config.toml
n_mels = 80
win_length = 400
tokenizer = "char"
encoder_arch = "crnn"
encoder_activation = "silu"
encoder_rnn_width = 96
decoder_norm = "layernorm"
decoder_inner_norm = false
decoder_prefix_bidirectional = true
decoder_connector = "mlp"
muon_scale = "original"
batch_size = 64
warmup_steps = 30
Rows from block 2 of the text decoder, named by matrix and row number. Rows with one number belong to one neuron. Each number is 128 + 24 x the weight over its row's rms, rounded and kept within 0 to 255. All counts start at 0. After the name is the row's rms in percent of the matrix's.
# fc1: MLP up (decoder.blocks.2.mlp.fc1.weight, 256x128), inputs 0-127
# fc2: MLP down (decoder.blocks.2.mlp.fc2.weight, 128x256, transposed), outputs 0-127
fc1.93 113 [123 106 119 148 123 168  73 116 124 128 122 127 100 101  86 133 117 137 125 139 138 126 167 153 144 108 160 118 155 109 132 130 146 142 136 109 151 132 124 142 115  97 147 121 128 103 127  91 161  86  98 131 180 151 112 110 119 130 159 178 170 102 147 183 115 112 123 111 105 162 123 118 143 180  95  99 100 161 118 139 162 144 184 153 134 124 133 142 107 123 147  75 153 156 148 137 100 116 114 167 118 144 108 100 128 146 138 166 139 129 133  79 122 130 135 106 154 107  90 145 126 108 150 119  95 119  84 136]
fc1.94 076 [133 108 123 105 150 130 134  94 135 101 118 139  94 108 145 138 140 130  89 130 161  91  96 113 113 165 118  79 104 130 133 109 175 179 126 146 101 119 105 140 104  99 118 108 128 122 143 152 140  99 147  86 112 118 125 101 132 183  86 121 116 153 128 115 133 114 110 122 159 173 134 125 131 133 124 158 132 101 171 113 148  95 155 130 147 149 125 160 148 153 116  89 134 124 177 162 145 123 141 149 150 119 138  95 148 130 162 184 114 164 115 174  90 139 113  93 129 104 107 158 150  88  85 125 148 121 130 143]
fc1.95 104 [ 99 107 118 159 108 124 144 124  93 148 129  96 120  94 127  74 167 103 164 115 129 122 127 108 161 129  86 118 136 146 104 112 116  77 127 134 142 135 142 111 111 143 128 125 112 118 146 129 141 119 115 148  87 126  85 135 130 130  77 178 125 149 150 149 163 198 137 145 146  90 129 112 145 119 101 170 147 136  91 151 128 144 179 146 127 127 111 140 140 141  81 123 131  98 137 149 134 113 115 165 140 141 153 134 173 161 117 135  78 120 125 149  94  87 167 118 120 148  97 163 120 115 100 146 117 139 145 157]
fc1.96 109 [110 105 130 153 118 143 139  95  91 107 115  99 149 138  64 130 146 119 155 133 184 128 119 146 119 137 118 135 120 135 119 108 152  90 120 118 117 113 135 139 101 138 162 158 114  99 113 119 113 103 110 156 107 160 155 140  93 131  96 167 151 149 142 149 103 121 140  74 108 128 166 117 144 156 144 170 117 145 124  97 120  76 141 139 169 126  94 140 157 108 176 138 144 146 117 133 144 135 105 140 134 128 129 119 149  85  98  88 125 136 163 122 142 101 181  95 144 128 156 165 125 132 157 152 140 101 163  78]
fc1.97 087 [103 143 101 137 110 128 143 113 128 124 169 129 124 116 167 148 162  64 140  99 123 118 164 120 126 123 142 115 169 127  91  90 143 123 115 100 137 142 118 136  85  97 136 161 118 131 119 117 136 130 101 123 123 144 114 134 167 164 155 167 159  95 147  98  95 132 105 116 105 138 125 182 146 121  83 127 106 121 117 159  73  62 134  74 172 155 114 108 124  80 147 131 122 163  99 134 143 152 135 138 115 110 116 166 143 134 113 115 132 126 135 161 126 121 152 133 159 136  97 150 135 122 100 148 108 172 135 123]
fc1.98 121 [150 114 118 103 106 148 125  86 146 113 137 159 132 125  98 172 118 149 109 170 134 163 142  86 122 102 126 115 147 122 117  96 124 107  64 133 106 126 110 149 134 161 144 137 105 172 102 186 130 141 191 118 136 131 154 161 147 146 116 114 185 126 146 118 105 133 118 114 147  91 134 127 116 104 115 132 133 137 117 104 144 134 159  99 135 116 131 106 140  87 127 110 105 112 146 115 138 137 107 184 148 149 135 134 120 123  74 125 117 124 114 172 101 118 164 112 130 159 172 132 129 104  84 123 117  90 171 146]
fc1.102 109 [ 97 135 108 122 152 163 160 137 134 132 152 120 117  86 121 119 133  95 120 184  95  77 128 100 128 152 166 113  90 126 142 145 164 149 111 150 128 138 149 134  89 155 156  87  80 170 154 156 100 140  92 127 162 136 110 117 145  88 111 100 130 142 154 111 133 129  97 128 120 111 135 141  85 117 144 100  98 128 118 115 168  98 143 151 156 176 170 143 170 108 165 139 134 116 129 122 125 167 105 122 141 116 136 141 144 140  98 148 102 121 113  94 106 134  97  91 114 135 135  91 137 131 113 143 160 169 122 116]
fc1.103 080 [111 128 159 132  75 115 135 129 104 110 135 113  81 171 128 163  98 160 151 103 116  69 149  97 146 135 168 162 157 152 121 149 143 137  98 164 124 164  92 131 123 112 103 108 118 118 152 130 103 109 136 161 128 122 135 160 139 101 134 123 127 100  97 142 111 113 158 136 129  99 153  85 144 152 144 141 144 108 129 149 151 126 152 106 160 106 134 154 116 140 104 122 155 134  86 184  78 159 118 120 135 132 149 113 117 160 122 162 135 101 150 117 112 118 113 156 127 159  54 141 115 126 144 134 115 122 177 123]
fc1.105 099 [166 118 154 121  95 146 153 113 133 156 138  95  99  99 113 123 142 110 153  98 155 184 123 130 130 142 168 120  69  98 150 112 115 156 126 105 136  84 132 166  91 112 112 135 143 139 125 160  82 112 111 103 156  91 133 160 132 144 127 122 123 105 152 123 147  98 110  90 135 151 137 179 118 138 128  92 143 151 140 129 130  81 123 141 155 121  71 146  91 103 109 157 170 165 108 155 116 146 110 127 121 156 128 131 114 121 157 111 105 105 145 114  97 116 158 154 145 122  92 138 173 140 117 115 133 106 158 151]
fc1.109 112 [167 140 135 133 124 131 178 116 117 119 162 137 146  81 110 167 107 111 121 160 115 140 114 157 111 122 111 131 133 161 126  91 175 136 142 143  69 151 146 122 109 137 126 115  92 128 103 114 145 107 151 100 116 134  90 169 109 160  88 118 105  99 142 152 111  93 143 136 118 137 104 116 144 127 187 106 120 139 135 199 126 134 112  99 139 113 142 116 135 146 107 119 146 145 163 140  85 152 114 155  70 111 124  90 151 158 115 148 165 125 127 145 121 134 148  89 154 110 121 102  99  98 165 145 122 120 150 145]
fc1.110 112 [133  61 119 149 164 153 139 161 103 119 143  93 127 147 142 145  95  87 162 103 143 133 146 127 138 111 113 124 121 113 139 144 133 107 101 171 126  97 104 169 146 160  89 129 120 115 130 158 162 101 105 130 129 138  79 188 137 117 105 107 137 134 125 148 152  89 158 102 127 161 142 158 130 127 100 138 153 120  88 133 154 119 116 109  75 161 133 148 120 198 102 121 106 155 156 108 147 104 118 141 127  91 148 155 100 136 155 119  97 129 118 149  98 130 134 141 137 136 145 135 121 145  88 142  89 105 113 126]
fc1.111 099 [128  91 156 141 125 126 140 132 116 116 134 110 182 113 133 111 118 164  81 110 119  99 162 122  85 139 133 142 143 155 131  76 121 144 163 127 152 101 137 137 157 142 149 133 109 107 119 158 140 132  95 126 152 142 104  96  92 163 148 124 153 137 149 150 132 136 113 124  96 119  96 168 140  85 121 142 119  81  89 129 167 109 114 145 124 142 157 134 178 134 130 131 114 137 107 125  83 123  99 133 160 117 120  83  89 128  92 122 150  99 154 129  93 144 152 110 124 115 143 140 140  94 147 189 115 152 190 135]
fc1.113 103 [154 103 151 102 112 114  75  97 149 146 113 118 130 147 136 119 125  84 107 155 143 106 140 122 157 135  92 168 152 125 130 126 118 139 130 142 134 127 102  83 142 130 143 143 106 173 126 152 179 144  88  84 133 107 100 119 114 190 105 154 166 118  64 135 134 129  96 113 127 127 151 184  75 115 120 127 101 135  92 128 147 109 185 138 131 116  87 138 123 136 141  96 155 156 159  80 139 116 115 150 128 130 149 119 117 126 116 154 122 144 127 157 133 132 102  99 138 106 107 137 150 124  97 167 115 119 136 136]
fc1.114 054 [165 150 117 117 130 103 130 103 164 104 103 109 160 131 121 124 119 157 122 154 141  98 113 177 128 129 111 115 132 104 103 131 146  92 101 117 135 154 138 184 125 101 133 170 170 152  93 123 195 101 131 127 133  76  83 145 168 139 121 137 131 180 138 116 154 103 120 103 130 137 159 110 144 131 124 108 131 162 147 107 161 106 124 144 154 132 141 145 102 182 158  92 105 151  97 129 121 104  90  75 140  84 147 104 148 132 119 133 110 111 118 147 125  88 145 143 111 127 113 112  96 104 142 121 106 122 145 136]
fc1.115 095 [129 135 168 165 134 111 117 126 152 122 142 157 128 142 139 151 147 113 135 124 132 126 124 109 132 134 187 104 135 147 119 138 156  90 114  56 183 130 123 137 102 130 117 117 121 166 108 189 167 126 130 139 126 106 116 111 148 100 104 165 125 132 119 130 135 107  98 136 109  97 166 112 158 111 110  86 136 118 129 101 100 134 129 139 131 147  49 156 137 126 113 145 155  98 101 158  78 118 138 136 120 120 150 118 115 183 105 134 168 157 124 147  91 133 124 125 131  94 140  70 131 132  97 128 152 128 149 122]
fc1.116 087 [134  70 106 159  99  92 136 133 136 123 158 163 151 122 117 142  69 145 119 166 141 112 169 126 133 156 130 136  70 126 115 154 156  86 140 130 134 111 132  97  61 127 184 173 137 119 176 135  96 114 133 123 167 179 137 114  95 119 121 133 147 113 101 168 117 143 137 111 113  85  93 147 129 118 102 144 109 145 141 159 148 125 161 162 128 133 119  89 127 118  85 153 137  94 136 143 105 132 107 139 125 107 140 123 105 131 107  92 128 120 145 145 146 131 142 141 110 109 125 122 115 166  96 133 121 142 121 150]
fc1.117 119 [106  84 105 152 174 112 156 131 102 133 152 128 121 160 123 146 116 124 140 146 113  95 116 111  79 143 109 123 120 106  96  82 125  66 103 166 116 158 108 159 114 128 124 121 155 116 134 138 102 109 145 177 126 156  96 150 131 120  62 153  94 148 129 112 152 135 133 105 138 163 159 149 158 154 137  91 131 142 143 138 103 116 113 158 112 160 161  73 135 142 132 125 101 149 126 119 122 137 101 168 130 181 155 112 107 127 148 162 145 118 148 136 125 150 113 140  98 135 150  95 121  90 116 133 137  89 145 148]
fc1.118 118 [125 110 144 113 113 139 103 149 142 166 150  83 141 126 171 108 144  89 107 120 135 142 112 104 159 113 140 125 116  89 117 122 118 143 136 124 124 129  97 156 148 104  94 118 151 142 107 129 135 100 106 156 133 117 111 111 177 135  77 127 119  99 165 109 109 144 140 103 189 119 130 113 161 148 111 171  90 121 116 135 136 151 166 148 134 117 127 114  70 143 123 128 153 172 134 141  84 133 117 126 125 119 110  81 135 159  55 104 139 121 136 107 157 161 169 122  96 127  91 135 115 157 144 152 154 102 154 138]
fc1.119 096 [133 127 128 127 112 166 178 112 160 124 132 117 112 119 152 136 108 115 135 104 156  89  93 112 132 127 108 144 101  77 119 153 144 102 121 122 124  99  69 164 169 119  96 128  90 165  65 126 147 147 134 130 149 165 119 142 109  95 102 105 106 114 142  96 142 143  99 159 134  96 141 128 144 160 126 166 112 131 168  97 121 127 133 155 154  65 149 135 144 192 131 136 136 151 172 141  95 148  96 125 130 134 158 127 131  93 119 142 103 128 141 128 148 105 157 118 108 122 108 150 139 158 124 144 142  95 122 127]
fc1.120 098 [114 133 121 101 155 153 157 116  94 138 109 121 153 148 149 138  77  92 138 125 129 140 141 131 138 125 137 108 168 134 128 101 195 101 132 123 151 164 128 106  90 109 105 149  99 106 137 150 125 140 162 102 132 108 152 138 146 130  84 129 126 101 106 172 128 139 151  87 150 133  91 167 129 119 118  95 128 131 110 157 131 145 103 152 135  91 114 145 101 149 117 156 138 158 152 138 157 125  94  73  70 157 158 118 117 119 194 118  98 109 122 130 120 109 113 143 174 136 145 110 108  90 159 111 126 145 114 113]
fc1.121 103 [110 142 162 119 100 149 150 159 129 130 141 120 152 147 145 145 130 139 119  95 139  76  82 117  95 182 160  93 160  82 122 146 103 182 130 113 118 138 111  99  86 147 131 161 177 154 131 158 122 145 131 123 147 111 129 115 111 154  84 149 152 112 147 140 112 150 166 124 105 137 131 151  99 124 139 123 103 106 137 126 157 159 130  87 127 111 111  85  93 154 100 102 155 103 132 136 115 108 121 128 123 176 140 111  94 159 131  84 123 147 117 100 137 128 131 140 160 142 170 139 132 112 119 122 174 156 135  87]
fc1.122 088 [136 119  98 144 114 131 108 116 129 102  96 123 119 141 147 106 116 112  89  84 172 137 157 127 143 169 129 117 106 111 107 138 155 118  92 154 130 116  95 159 127  98 173 156 128 123 137 148 132 114 109 122 127 112 108 185  97  98 173  88  90 145 152  73 107 168 145 156 152 129 108 141 135 144  94 154 122  93 141 130 129 134 165 124 128 126 155 105 115 157 142 113 136 132 135 136 155 153 123 179 171 112  95 154 104 135 150 124 108 159 106 100 112 123 102 153 112 127 113 103 190 171 121 112 140 117 120 170]
fc1.123 075 [147 159 126 155 103 145 155 101 205 137 110 136 146 138 152 150 104 110  95 121 115 118 123 126 151 103 148 125 101 162  98 184  92 105 122 128  93 106 101  87 124 108 152 138 163 101 143 128 134 107 150 135 125 120 140 133 129 137 189 155 135 143 115 167 108 148 120 153 117 117  78 140 120 118 120 156 118 149 125 148 128 114 139 118 114 113 149 100  96 108 142  86 206 128 150 113 131 151 113 153 135 128 145 120 140 104 118 130  54 135 148  91 116 139 137 125 161 128 119 100 124  85 105 135 118 116 128  98]
fc1.124 083 [112  97 165 136 153 132 109 147 140 123 122 109 123 131 146 150 108 140 141 157 161 151 144 100 132 132 133  76 127 121 134 132 130 124 119 110 150 135  83 126 117 165 127 156 115 138 113 122 135 101 140 160 144 144 124 132 119 153 143 171 129 134 135 134 122 120 128 115 121 135  74  91 140 179 179 142 150 106 120 120 156 131 111 120 137 132  79 131 101  95 113 105 143 111 149 180 132 128 185  98 119 129  94  77 104 134 168 142 129  86 127 176 139 170 137 128 116 138  95  96 113  98 121 146  82 202 107 107]
fc1.125 108 [136 146 135 148 163 112 116 126 127 141 136 157 127 160  99 149 181 141 137 129 130  93 163 150 174 149 158 106  53  96 129 115  86 148 143  91 142 167 134 111 108 142 133 200 134 136 125  89 161  82 106  98 115 141 120 117 144 126 144 144 111 130 144 115  97 158 109 117 164 118 104 100 116 149 167 153 116 125 156  91 130 117 169  98 137 104 118 129 107 142 120 128 175 105 127 100 115 138 130 130 117 129 140 133 124 116 160 123 100 128 127 102 119 124 170 119  90 118 153  95 101 123  85 129 130  82 121 140]
fc1.126 104 [ 95  97 122 163 127 117 114 141 117 129 184 149 131  94 142 155 146 138 117  90 123 141 143 110 132 155 120 101 158 171  91 125 126 122 120  96 137 146 112 136 162 141 129 113 133 140 123 129 170  87  82 108 151 104 131 202 122 157 103  85 110 114 100 142 123 105 156 132 131 125 129 125 132 149 138 137 161 139 155 125 170 108 177 106 130 111 107 135 153 116 127  93 114 136 149 153  85 136  98 169  89 152 136 130 138 131 113 121 118 160  98 119 158 113  85 147 151 114 117 108 132 156 131 131 177  83 144  77]
fc1.127 091 [136 153 102 163 132  73 183 117 142 106 106 128 134 130  96 140 102  75 131 104 120  99 144 136 139 151 111 174 158 112 135 107 122 161 153 139 120 135 125 142 105 100 108 131 140 125 142 128 125  93 106 119 111 115 197 110 126 148  89 143 148 111 106 152 164 137 152 134 117 136 122  58 112 147 136 145 128 134 179 114 124 186 126 176 143 129 127 133 153 107 140 112 145 111 134 116 125 156 168 101 115 140 159 130 114 123 160 135 130  86 148 106 127 125 108 117 109 157 129  96 150  86 116 149 112  75 152 117]
fc2.93 109 [127 109  98 164  98 139  84 171 122 137 110  96 154 124 106 111 118 113  94 136 139 145 180 156  88 131 101 152 169 168 158 151 102 132 139 137 128 137 155 111 128 161 119 131  96 123 145 138 106  87 141  90 164 138 131  88 156 116 144 116 157 138  96 166 116 117 112 126 114 168 101 171 123 136 137 126 113 145 134 119 116 139 123  94 138 120 112 118 120 143 152 132 149 126 114  95 142 138 144 122 165 138 124 125 151 126 125 104 162 122 164 120  52 123 100 150 123  91 131 129 147 144 108 107  56 131 110 181]
fc2.94 074 [179 108 102 114 115 166 154 123 186 126 130 109 117 118 144 169 101 141 120 118 159 137  79 118 165 128 109 123 125 125  77 105  91 147 128 101 167 148 125 137 144  96 161 162  99 120 137 156 157 163 103 100 134 114 117  99 165 127 101 147 151 165 126 167 157 102  72 142 135 127 118 166 123 148 107 106 135 135 114 168 149 127 105 157 142 144 136 123 129 112 135  90 169 114 160  94 138 142 110 112 113 112 118 165  83 125 132 132 116 150 120 133 129 140 116  94 125 142 122  89 127 105 135 161 179 116 135 103]
fc2.95 105 [142 118 154 171 174 119 109 145 129 158 128 140 137 165 124 117 135 178 119 155 155 104 137 104 128 142 108  97  92 116  94 116  89 116 174 165 146  96 163 126 171 137 134 151 129 117 114 108 119 145 112 114 123  97 137 159 145 125 149 122 101 150 120 111 155 138 122 112 116 131  96  96 101 155 147 129 171 111  63 158  90  99 178 170 122 144 112 131 139 115 140 134 165 134 124 116 125 120  77 123 130 158  70 118 156 143 121 136  96 117 144 126 153  88 132  67 135 119 100 146 119 138 120 103 115 133 113 111]
fc2.96 101 [ 79 160 155 129 142 110 143 148  99 103 122 130  92 118 142 150 110 100 129 142 115 122  93 141 141 125  96 168 105 129 111 167 127 125 192 137 135 125 154 125 149 141  96 132 110 164 112  88  95 121  91  99 146 137 133 129 163 133 104 110 153 151  77 159 152 123  95 108 108 128 145 132 154 129 149  96 140 114 125 121 152 113 155 129 142 153 124  85 155 145 105 103 158 113 188 128 119 113 144 133 147  88  90 118 119 131 110 121 155 174 118 167  86 144 141 142 160 178 116 138 140 140 105  68 121 124 137 115]
fc2.97 085 [125 130 117 159 137 105 115  77 146 175 165 149 130  82 141 147  82 112 146 120 122 114 103 160 160 149 144  70 144 128 135 152 115 125 155 157 136 166 126  77 103 118 141 181 121 111 126 163 146 136 142 119 122 113 150 126 121 135 152  98 112 118 158 151 122 157 145 154  97 107 106 174 147  98 104 109 108 123 149 161 153 152 100 142 116 112 129 117 116  87 108 136 100  97 142 123 105 131 106 127 107 144 104 133 135 162  93 137 115 143 153 188 156  64 102 116 120 109 107 125 139 153 120 121 116 144  90 120]
fc2.98 120 [153 131 130 125 153 145  83 149 152 122  93 137 132 101  85 112 133 140 149 122 145 152 126 128 149 125 137 163 132 109 162 123 101 138 153 122 120  91 156 126 137 131 123 123 109 109 129 144 133 101 134 130  93 100 176 125 102  90 151  54 112 158  98 152 104 142 111 102 153 113 132 115 129 141 110 115 148 129 132 161  94 161  91 139  80 142 113 138 134 129 148 136 120  77 145 145 126  99 151 159 123 121 194 171 160 134  76 125 161 121  78 138 109 150 174 152 133 113 114  99 148 147 131  92 133 145 152 138]
fc2.102 101 [112 148  88  88 128 131 167 123 110 156 110 107 121  85 128 186 170 108  89 155 136 141 132 147 148 148 132 125  94  82 110 154 113 120 140 110 130 119 135 136  88  94 164 121  99 169 135 104 178 122 152 141 100 113 158 135 194  90 114 139 152 118 126 112 117 136 133 124 138 154 143 138  87 149 140 145 134 106 123 152 105 126 118  77 160 114 126 117 115 141 160 122 145  96 179 103 172 140 123 126 114 102 127 107 106 176 131 124 160 124  92 117 157 108  99 130 163 141 140  97 124 155 131 118 141 102 112 136]
fc2.103 072 [159 132 132 139 155 145 107 106 140 159 167 182 141 135 136  92 121 128 125  84 116 133 159 136 169  93 124 118 135 136 158 142 119 165 188 102 124 127 119  88  95 111 119  97 123 136 115 114 118 110 126 152  98 158 124  99 137 154 135 123  93 145 163 116 149 119 153 152 164 148 147 121  84 123 112 121 156 101 134 121 129 153 102  99 115 194 172 117 108 167 176 105 103 121 122 137 165 107 117 125 136 114 150 121  99  75 113 128  94 146 109 139 171 108 154 105 101 113 163 119 105  99 124 120 112 121 135 112]
fc2.105 105 [117  95 126 140 142 119 160 130 170 187 149 118 102 173 125 129 147 145 126 110 140 138 126 135  99 129 154 102 150 164 119 148 104 161 111 104  97 143 171 112 110 116 125 107  82 147 156 150 120 126 150 116 135 179 131 112 159 115 120 160  96 106  60 104 104  85 123 127 120 125 155 121 149  98 125 140 141 157 149 155 141 113 142 162 116 144 146 145 110 124  99 106 116 137 117 103 176  92 131 158  77 140 142  83 114 117 135 123 110 130 108 127 110 113 135  90  99 167 162 138 131 132 148 108 124 126  83 176]
fc2.109 105 [191 130 145 116 116  77 105  80 127 152  56 148  95 141 171 118 127 127 163 116 108 117 120 127 151 147 159  95 141 120 131 110 129 134 125 138 128 136 133  97 116 111 169 111 160 104 102 115 111 143 121 124 146  91  77 117 162 114 133 127 149 131 133 168 108 102 124 143 168 149 148 141 144 127  66 153 150 120 146  94 127 111 106 162 146 104 109 120 115 146 119 153 143 157 134 148 147 141 152 155 154 137 135 137 123 143 123  84 116 103 130  66 130 121 130 118 100  81 124 155  98 170 125 122 125 159 151 141]
fc2.110 110 [147 121 113 151 137 166 117 128 117 146 126 122  82 155 130 116  98 112 123  90 143  95 191 111 140 124 153 134 113 114 123 125 127 103 176 135 126 156 131  98  89 116 157 102 117 151 114 121 132 174  90 103 167 165 106 171 110 134  98 141 114 152 102 110 132 108 114 137 147 106 160 112 139 117 101 102 163 100 106 118 172 116 166 143 120 188 130 143 138 116 153 110 101 138 143 105 139 121  74 129 123 147 158 139  94 117 131 178 104 124 109 154 110 136 143 109 130 104 105 143  94 134 128 193 128 148 119 101]
fc2.111 094 [133 128  85  92 155 149 165 121 143 128 104 145 148 156 143 139 165 138 132 118 162 129 167 107 131 108 126 163 127  86 160 100 156 131 122 104 153  79 103 109 138 143 122 134 139 147  92 105 119 113 149 136 126 137 124 104  90 102  80 146  92 147 105 144 131 150 145 117 144 108 118 112 123 133 129 143 143 176 142 138 109 145 147 137 112 109 131 184 106 110 148 107 133 157 136 131 183 123 108 136  83 146 155 118  76 100 149 154  79 139 162 171 135  90 109 114 123 109 123  72 186 130 128 112 121 126 116 123]
fc2.113 116 [175 138 161 137 138 113  91 124 181 139 147 121 140 133 113 140 137 143 154 135 158 121 129 131 110 120  92 128 119 123 146 123 117 101 100 145  85 130 162 112 107  84  97 141  89 132  85 124  81 110 110 158 158  99 151 155 100 124 115 118 150 116 117 124 128 148 128 130 135 119 112  78 134  99 145 172 134 148 118 151 110 124 142 117 181 147  94  76 146 118 158  88 116 125 155  91 129 136 160 128 126  96 152 142 119 115 136 142 153 127 131 199  95 139 127 121 184 104  90 152 164 133 149 123 118 104  98 123]
fc2.114 051 [129 140 105 115 109 139 133 164 135 142 150 140 113 119 157 157 118  96 100 114 149 148 162 119 118 134 144 139 130 119 156 106 131 108  97 111 135  97 119 108  98 172 110 123 153 130 162 169  87 129 148 114 103  77 146 133  91 176  94 134  94 141  86 136 156 135 111 166 163 163 148  98 167  84 116 163 116  77 120 139 126 149 119 144  95 150 113 121 155  73 124 169 126 140 110 105 151 163 121 118 131  79 112 125 145 128 153 129 143 141 125 129 143 143 138 113 106  97 135 156 114  86  93 146 180 139 122 110]
fc2.115 098 [159 170 102  92 111 102 159 140 141 101 144 109 184 113 138 119 142 123 109 152 120 128 126 145 155 169 144 117  70 115 118 122 122 102 164 135 175 193 121 134 158 124 115 109 122 171 177 116 148 189 104 148 152 116 126 180  97 124 141 125 108 151 128  99 128 123 130 122 114 114 131 120 152 103 155  73 160 100 144 113 124 142 146  64 133 119 153 119 115 135 115 155 123  84 122 103 117 135 132 150 139 138 129 136 114 137 149  95  81 136 115 133 100 112 115 123 137 137 135 117 116 116 107 175  95 118 109 132]
fc2.116 081 [148 153 121 128 120 138 108 121 110 159 109 131 164 140 100 126 155 105 134 102 140 157 116 133 111 100 151 123 116 102 110 131 101 103 109 167 133 127  96 120 125 126 118 122 126 139 142 111 113  86 120 144 144 125 143 107 125  88 153 162 115 118 122 112 107 119 102 164 116 161 158 134 170  85 141 105 108  75 165 141  86 127 124 159 118 113 169  88 156 138 106  84  97  80 119 114 153  92 132 149 157 160 142 143 137 113 122 164  86 130 128 114 184 165 146 163 142 114 165 137 132 149 102 127  76 152 180 133]
fc2.117 120 [132 149 142 153 121 105 165 114  94 156 122 104 140 141 135 145 123 143 161 118 108 124 157 126 118 142 114  86 162 128 109 125  89 130 139  82 127 177 172  84 128 139 141 116 127 139 125  55 149  44 124 127  85 162  93 129 135 121 127 163 109 171 104 137 127 120 151 116 133 126 129 143 134 183 161 140 140 112 147  86 114  98 133  83 100 134  95 130 102 146 117  82 111 133 125 133 144 159 141 137 161 113 128 121 171 148 131 151 133 147 139  94 117 116 124 128 122 182 120 153 141 107 133 112 126 130 133 119]
fc2.118 125 [113 130 149 130 115 158  94 127  98 125 125 107  77 145 125 139 184 130 140 115 113 142 175 130 137 115 152 120 133 122 135 167 154 143 153 144 119 145 153 157  85 124  96 157 132 130 104 108  94 106 130 176 139 143 146 127 133 127 116 118 121 116 132 119 163 126 109  81 120 140 131 129 152 103 127 166 113 141 142 130 124 184  73 118 131 111 100  94 143 146 132  95 153 150 117 135 119 120 135 148 154 149 116 112 125 114 114 100 159 109 130  88 146  99 144 142 105 142  77 108 151 212 143 174  99  98  79 127]
fc2.119 095 [124 105 145  94  86 111 149 177 168 120 121 158 109 136 149 123 131 128 130 128 144 132 133 113 134 113 142 158 165 112 122 101 155 152 139 158 104  92 172 128 117 133 147 136 117 126 107 101 115 116  97 166 104 144 145  93 187 136  97 136 104 150 159 114 140 182 178 101 147  76 149 154 113 110 104 117  90 121  82 136  79 115 127 132 112 115 109 140 101 137 117  74 122 137 166 116 124 124 126 169 133 151 121 100 128 125 111 106 134 150 116  81 132 175 129 106 142 144 133 131 150 179 138 146 153 126 100 119]
fc2.120 112 [131 143 140 114 104 110 150 193 164 110 129 142 127 161 124 114 125  91 118 105 116 140 118 104 168 130 122 124 125 140 123 118 146  72 123 123 151 133 135 121 158 119 156  81  92  86 148  90 119 108 120 167 145 126 157 145 112 112  96 110 158  94 118 108 161 137 109 142 111 146 123 149 139 136 125 171 123 163 102 139 157 157 133  92 128 132  91 111 133 104 130 105  91 125  94 142 136  96 103  60 134 184 145 126 119 134 125 110 152 142 164 126 145 123 194 118 178 122 100 144 145 129 140 154  98 134 137 121]
fc2.121 105 [138 137 132 104 150 132 145 163 112 132 132 127 135 154 102 125 101 160 135 100 109 134 138 136 154 142  71 161 125 143 200 131 130 147 140  81 154 158 125 166 134 145 132 155 138 121 111 107 160 118 126 134 143  85 101 143 159  97 162 134 154 130 131 109 139 136  90 129 165 132 137 115 144  83  91 105 138 101 145  83 139 153 111  87 132 167 172 137 103 102 137 138 112 129  64 136 104  93 168 114  83 174 109 117 110 101 152 157 103 118  98 107 150 115 112 100 130 157 115 121 135 126 122 129 108 132 103 138]
fc2.122 088 [128 122 156 119 117 100 108 140 116 135  90 107  82 117 120 124  95 112 166 100 107 111 131 120 137  97 135 133 176 124 145 138 131  94  97 133 139 130 136 115 105 129 106 183 146 150 158 171 104 132 144 122 144 146 168 140 149 129 112 133 115 135 141 133 174 120 130 128 119 104 111 111 123 114 161 123 112 128 111 156 157 118 108 146 170 114 137 155 133 145 140 159 149 113 107  88 164 131  79 148 131 143 152  47  87 123 147 134  96 108 100 123 103 201 128 137 161 141 121 111 172 114 165 120  94 141 131  90]
fc2.123 081 [109 174 146 148 123 118 131 137 113 134 105  86 118  88 147  94  99  74 133 120 127 137 128 154 147 104 126 159 168 131 113 185 125 106 117 147 124 148 119 104 156 122  61 144 145 127 100 141 129 148 150 136 161 154 137 122  93 158 186 123 108 167  97 153 106 136 163 126 109 125 158 133 118 116 112 102 122 133  88 155  95 146 149 126 167  84 135 175 107 134 114 124 105 127 153 131 148 151 134 121 153 119 134 125 119  68 126 144 126 127 122 110 129 124 121  89 138 194 129 120 137 102 156 137  96 120  92 119]
fc2.124 088 [131 110 173 105 161 107 130 126 130 130 148 162 104 158 117 102  95 182 160 128 102 136 146 123  89 111  87 145 107  79 114  45 114 124 166  84 121  92 116 143 158 122 109 131 124 108 107 111 109 169 168 148 176 128 104  97 100 111 123 127 124 119  91 117 122 136 157 145 122 139 140 108 162 133 125 106 144 131 122 107 112 128 170 153 128 121 131 175  92 143 126 173 145 105 123 143 135 132 113 113 134 117 137 134 129 136 109 101 169 135 128 125 161 121 161 152 110 156 149 140 185 148 127 156 110 117 129 150]
fc2.125 110 [116 128 150  94 117 174 146 121  95 157 115 145 149 117 126 113 150 120 144 118  74 126 127 121 118 103 142 132 160 175 128 129 110  98 136 134  85 157 140 114 126 107 137  83  95 131 106 122 127 123 136  99 146  95 174 113 143 142 129 105  87  67  70  97 134 148 135 101 118 169 140 119 113  84 142 118 123  96 141 110 128 159 111 126 105 118 111 119 150 121 116 120 121 184 142 132 135 159 148 143 136 144 132 153 117 130 161 159 116 175 134 152 136 128 101 100 111 129 109 145 141 162 150 199 180 134 120 153]
fc2.126 101 [119 126 143 137 102 138  93 140 110 113 111  79 180 142 160  89 123 133 102 170  87 149 104 141 167 136 163 133 159 108 159  91 122 112 121 128 139 117 124 135 144 138 158 124 135 121 112 152 142 145 102 136 136 110 160 170 131  91 145 118  99 172  98 152  88 151 165 141 173 150 116 158 140 122  97  99 150 143 168 170 139 162  92 133 117 160 107  59 153 116 100 111 118 111 105 131  96 133 118 136  98  80 115 115 125 126 116 174 135 111 122 100 140  97 119 111 122 153 125 128 161 108 143 129 124 115 146 126]
fc2.127 091 [133 140 148 146  82 115 123 109 118 114 142 129 131 131 114  99 121 162  91  93 133 132 110 122 126  92 158 104  95 156 171 164 114 161 142 118 132 154 117 129 156 100  99 134 133  90 153 134 108 145 189 169  69 103 138 155  73 131 110 175 119 146 143 156 155 129 160 112 101 124 110 145 139 144 120 150 164 109 124 135 133 156 110 111 101 108  57 166 131 108 122 136 148 145 123 146 115 138 122 124 144 105 129 143 129 132 131 124 135  80  92 103 152 167 136 128 104 142 149  96 134 149  89 161 102 133 157 109]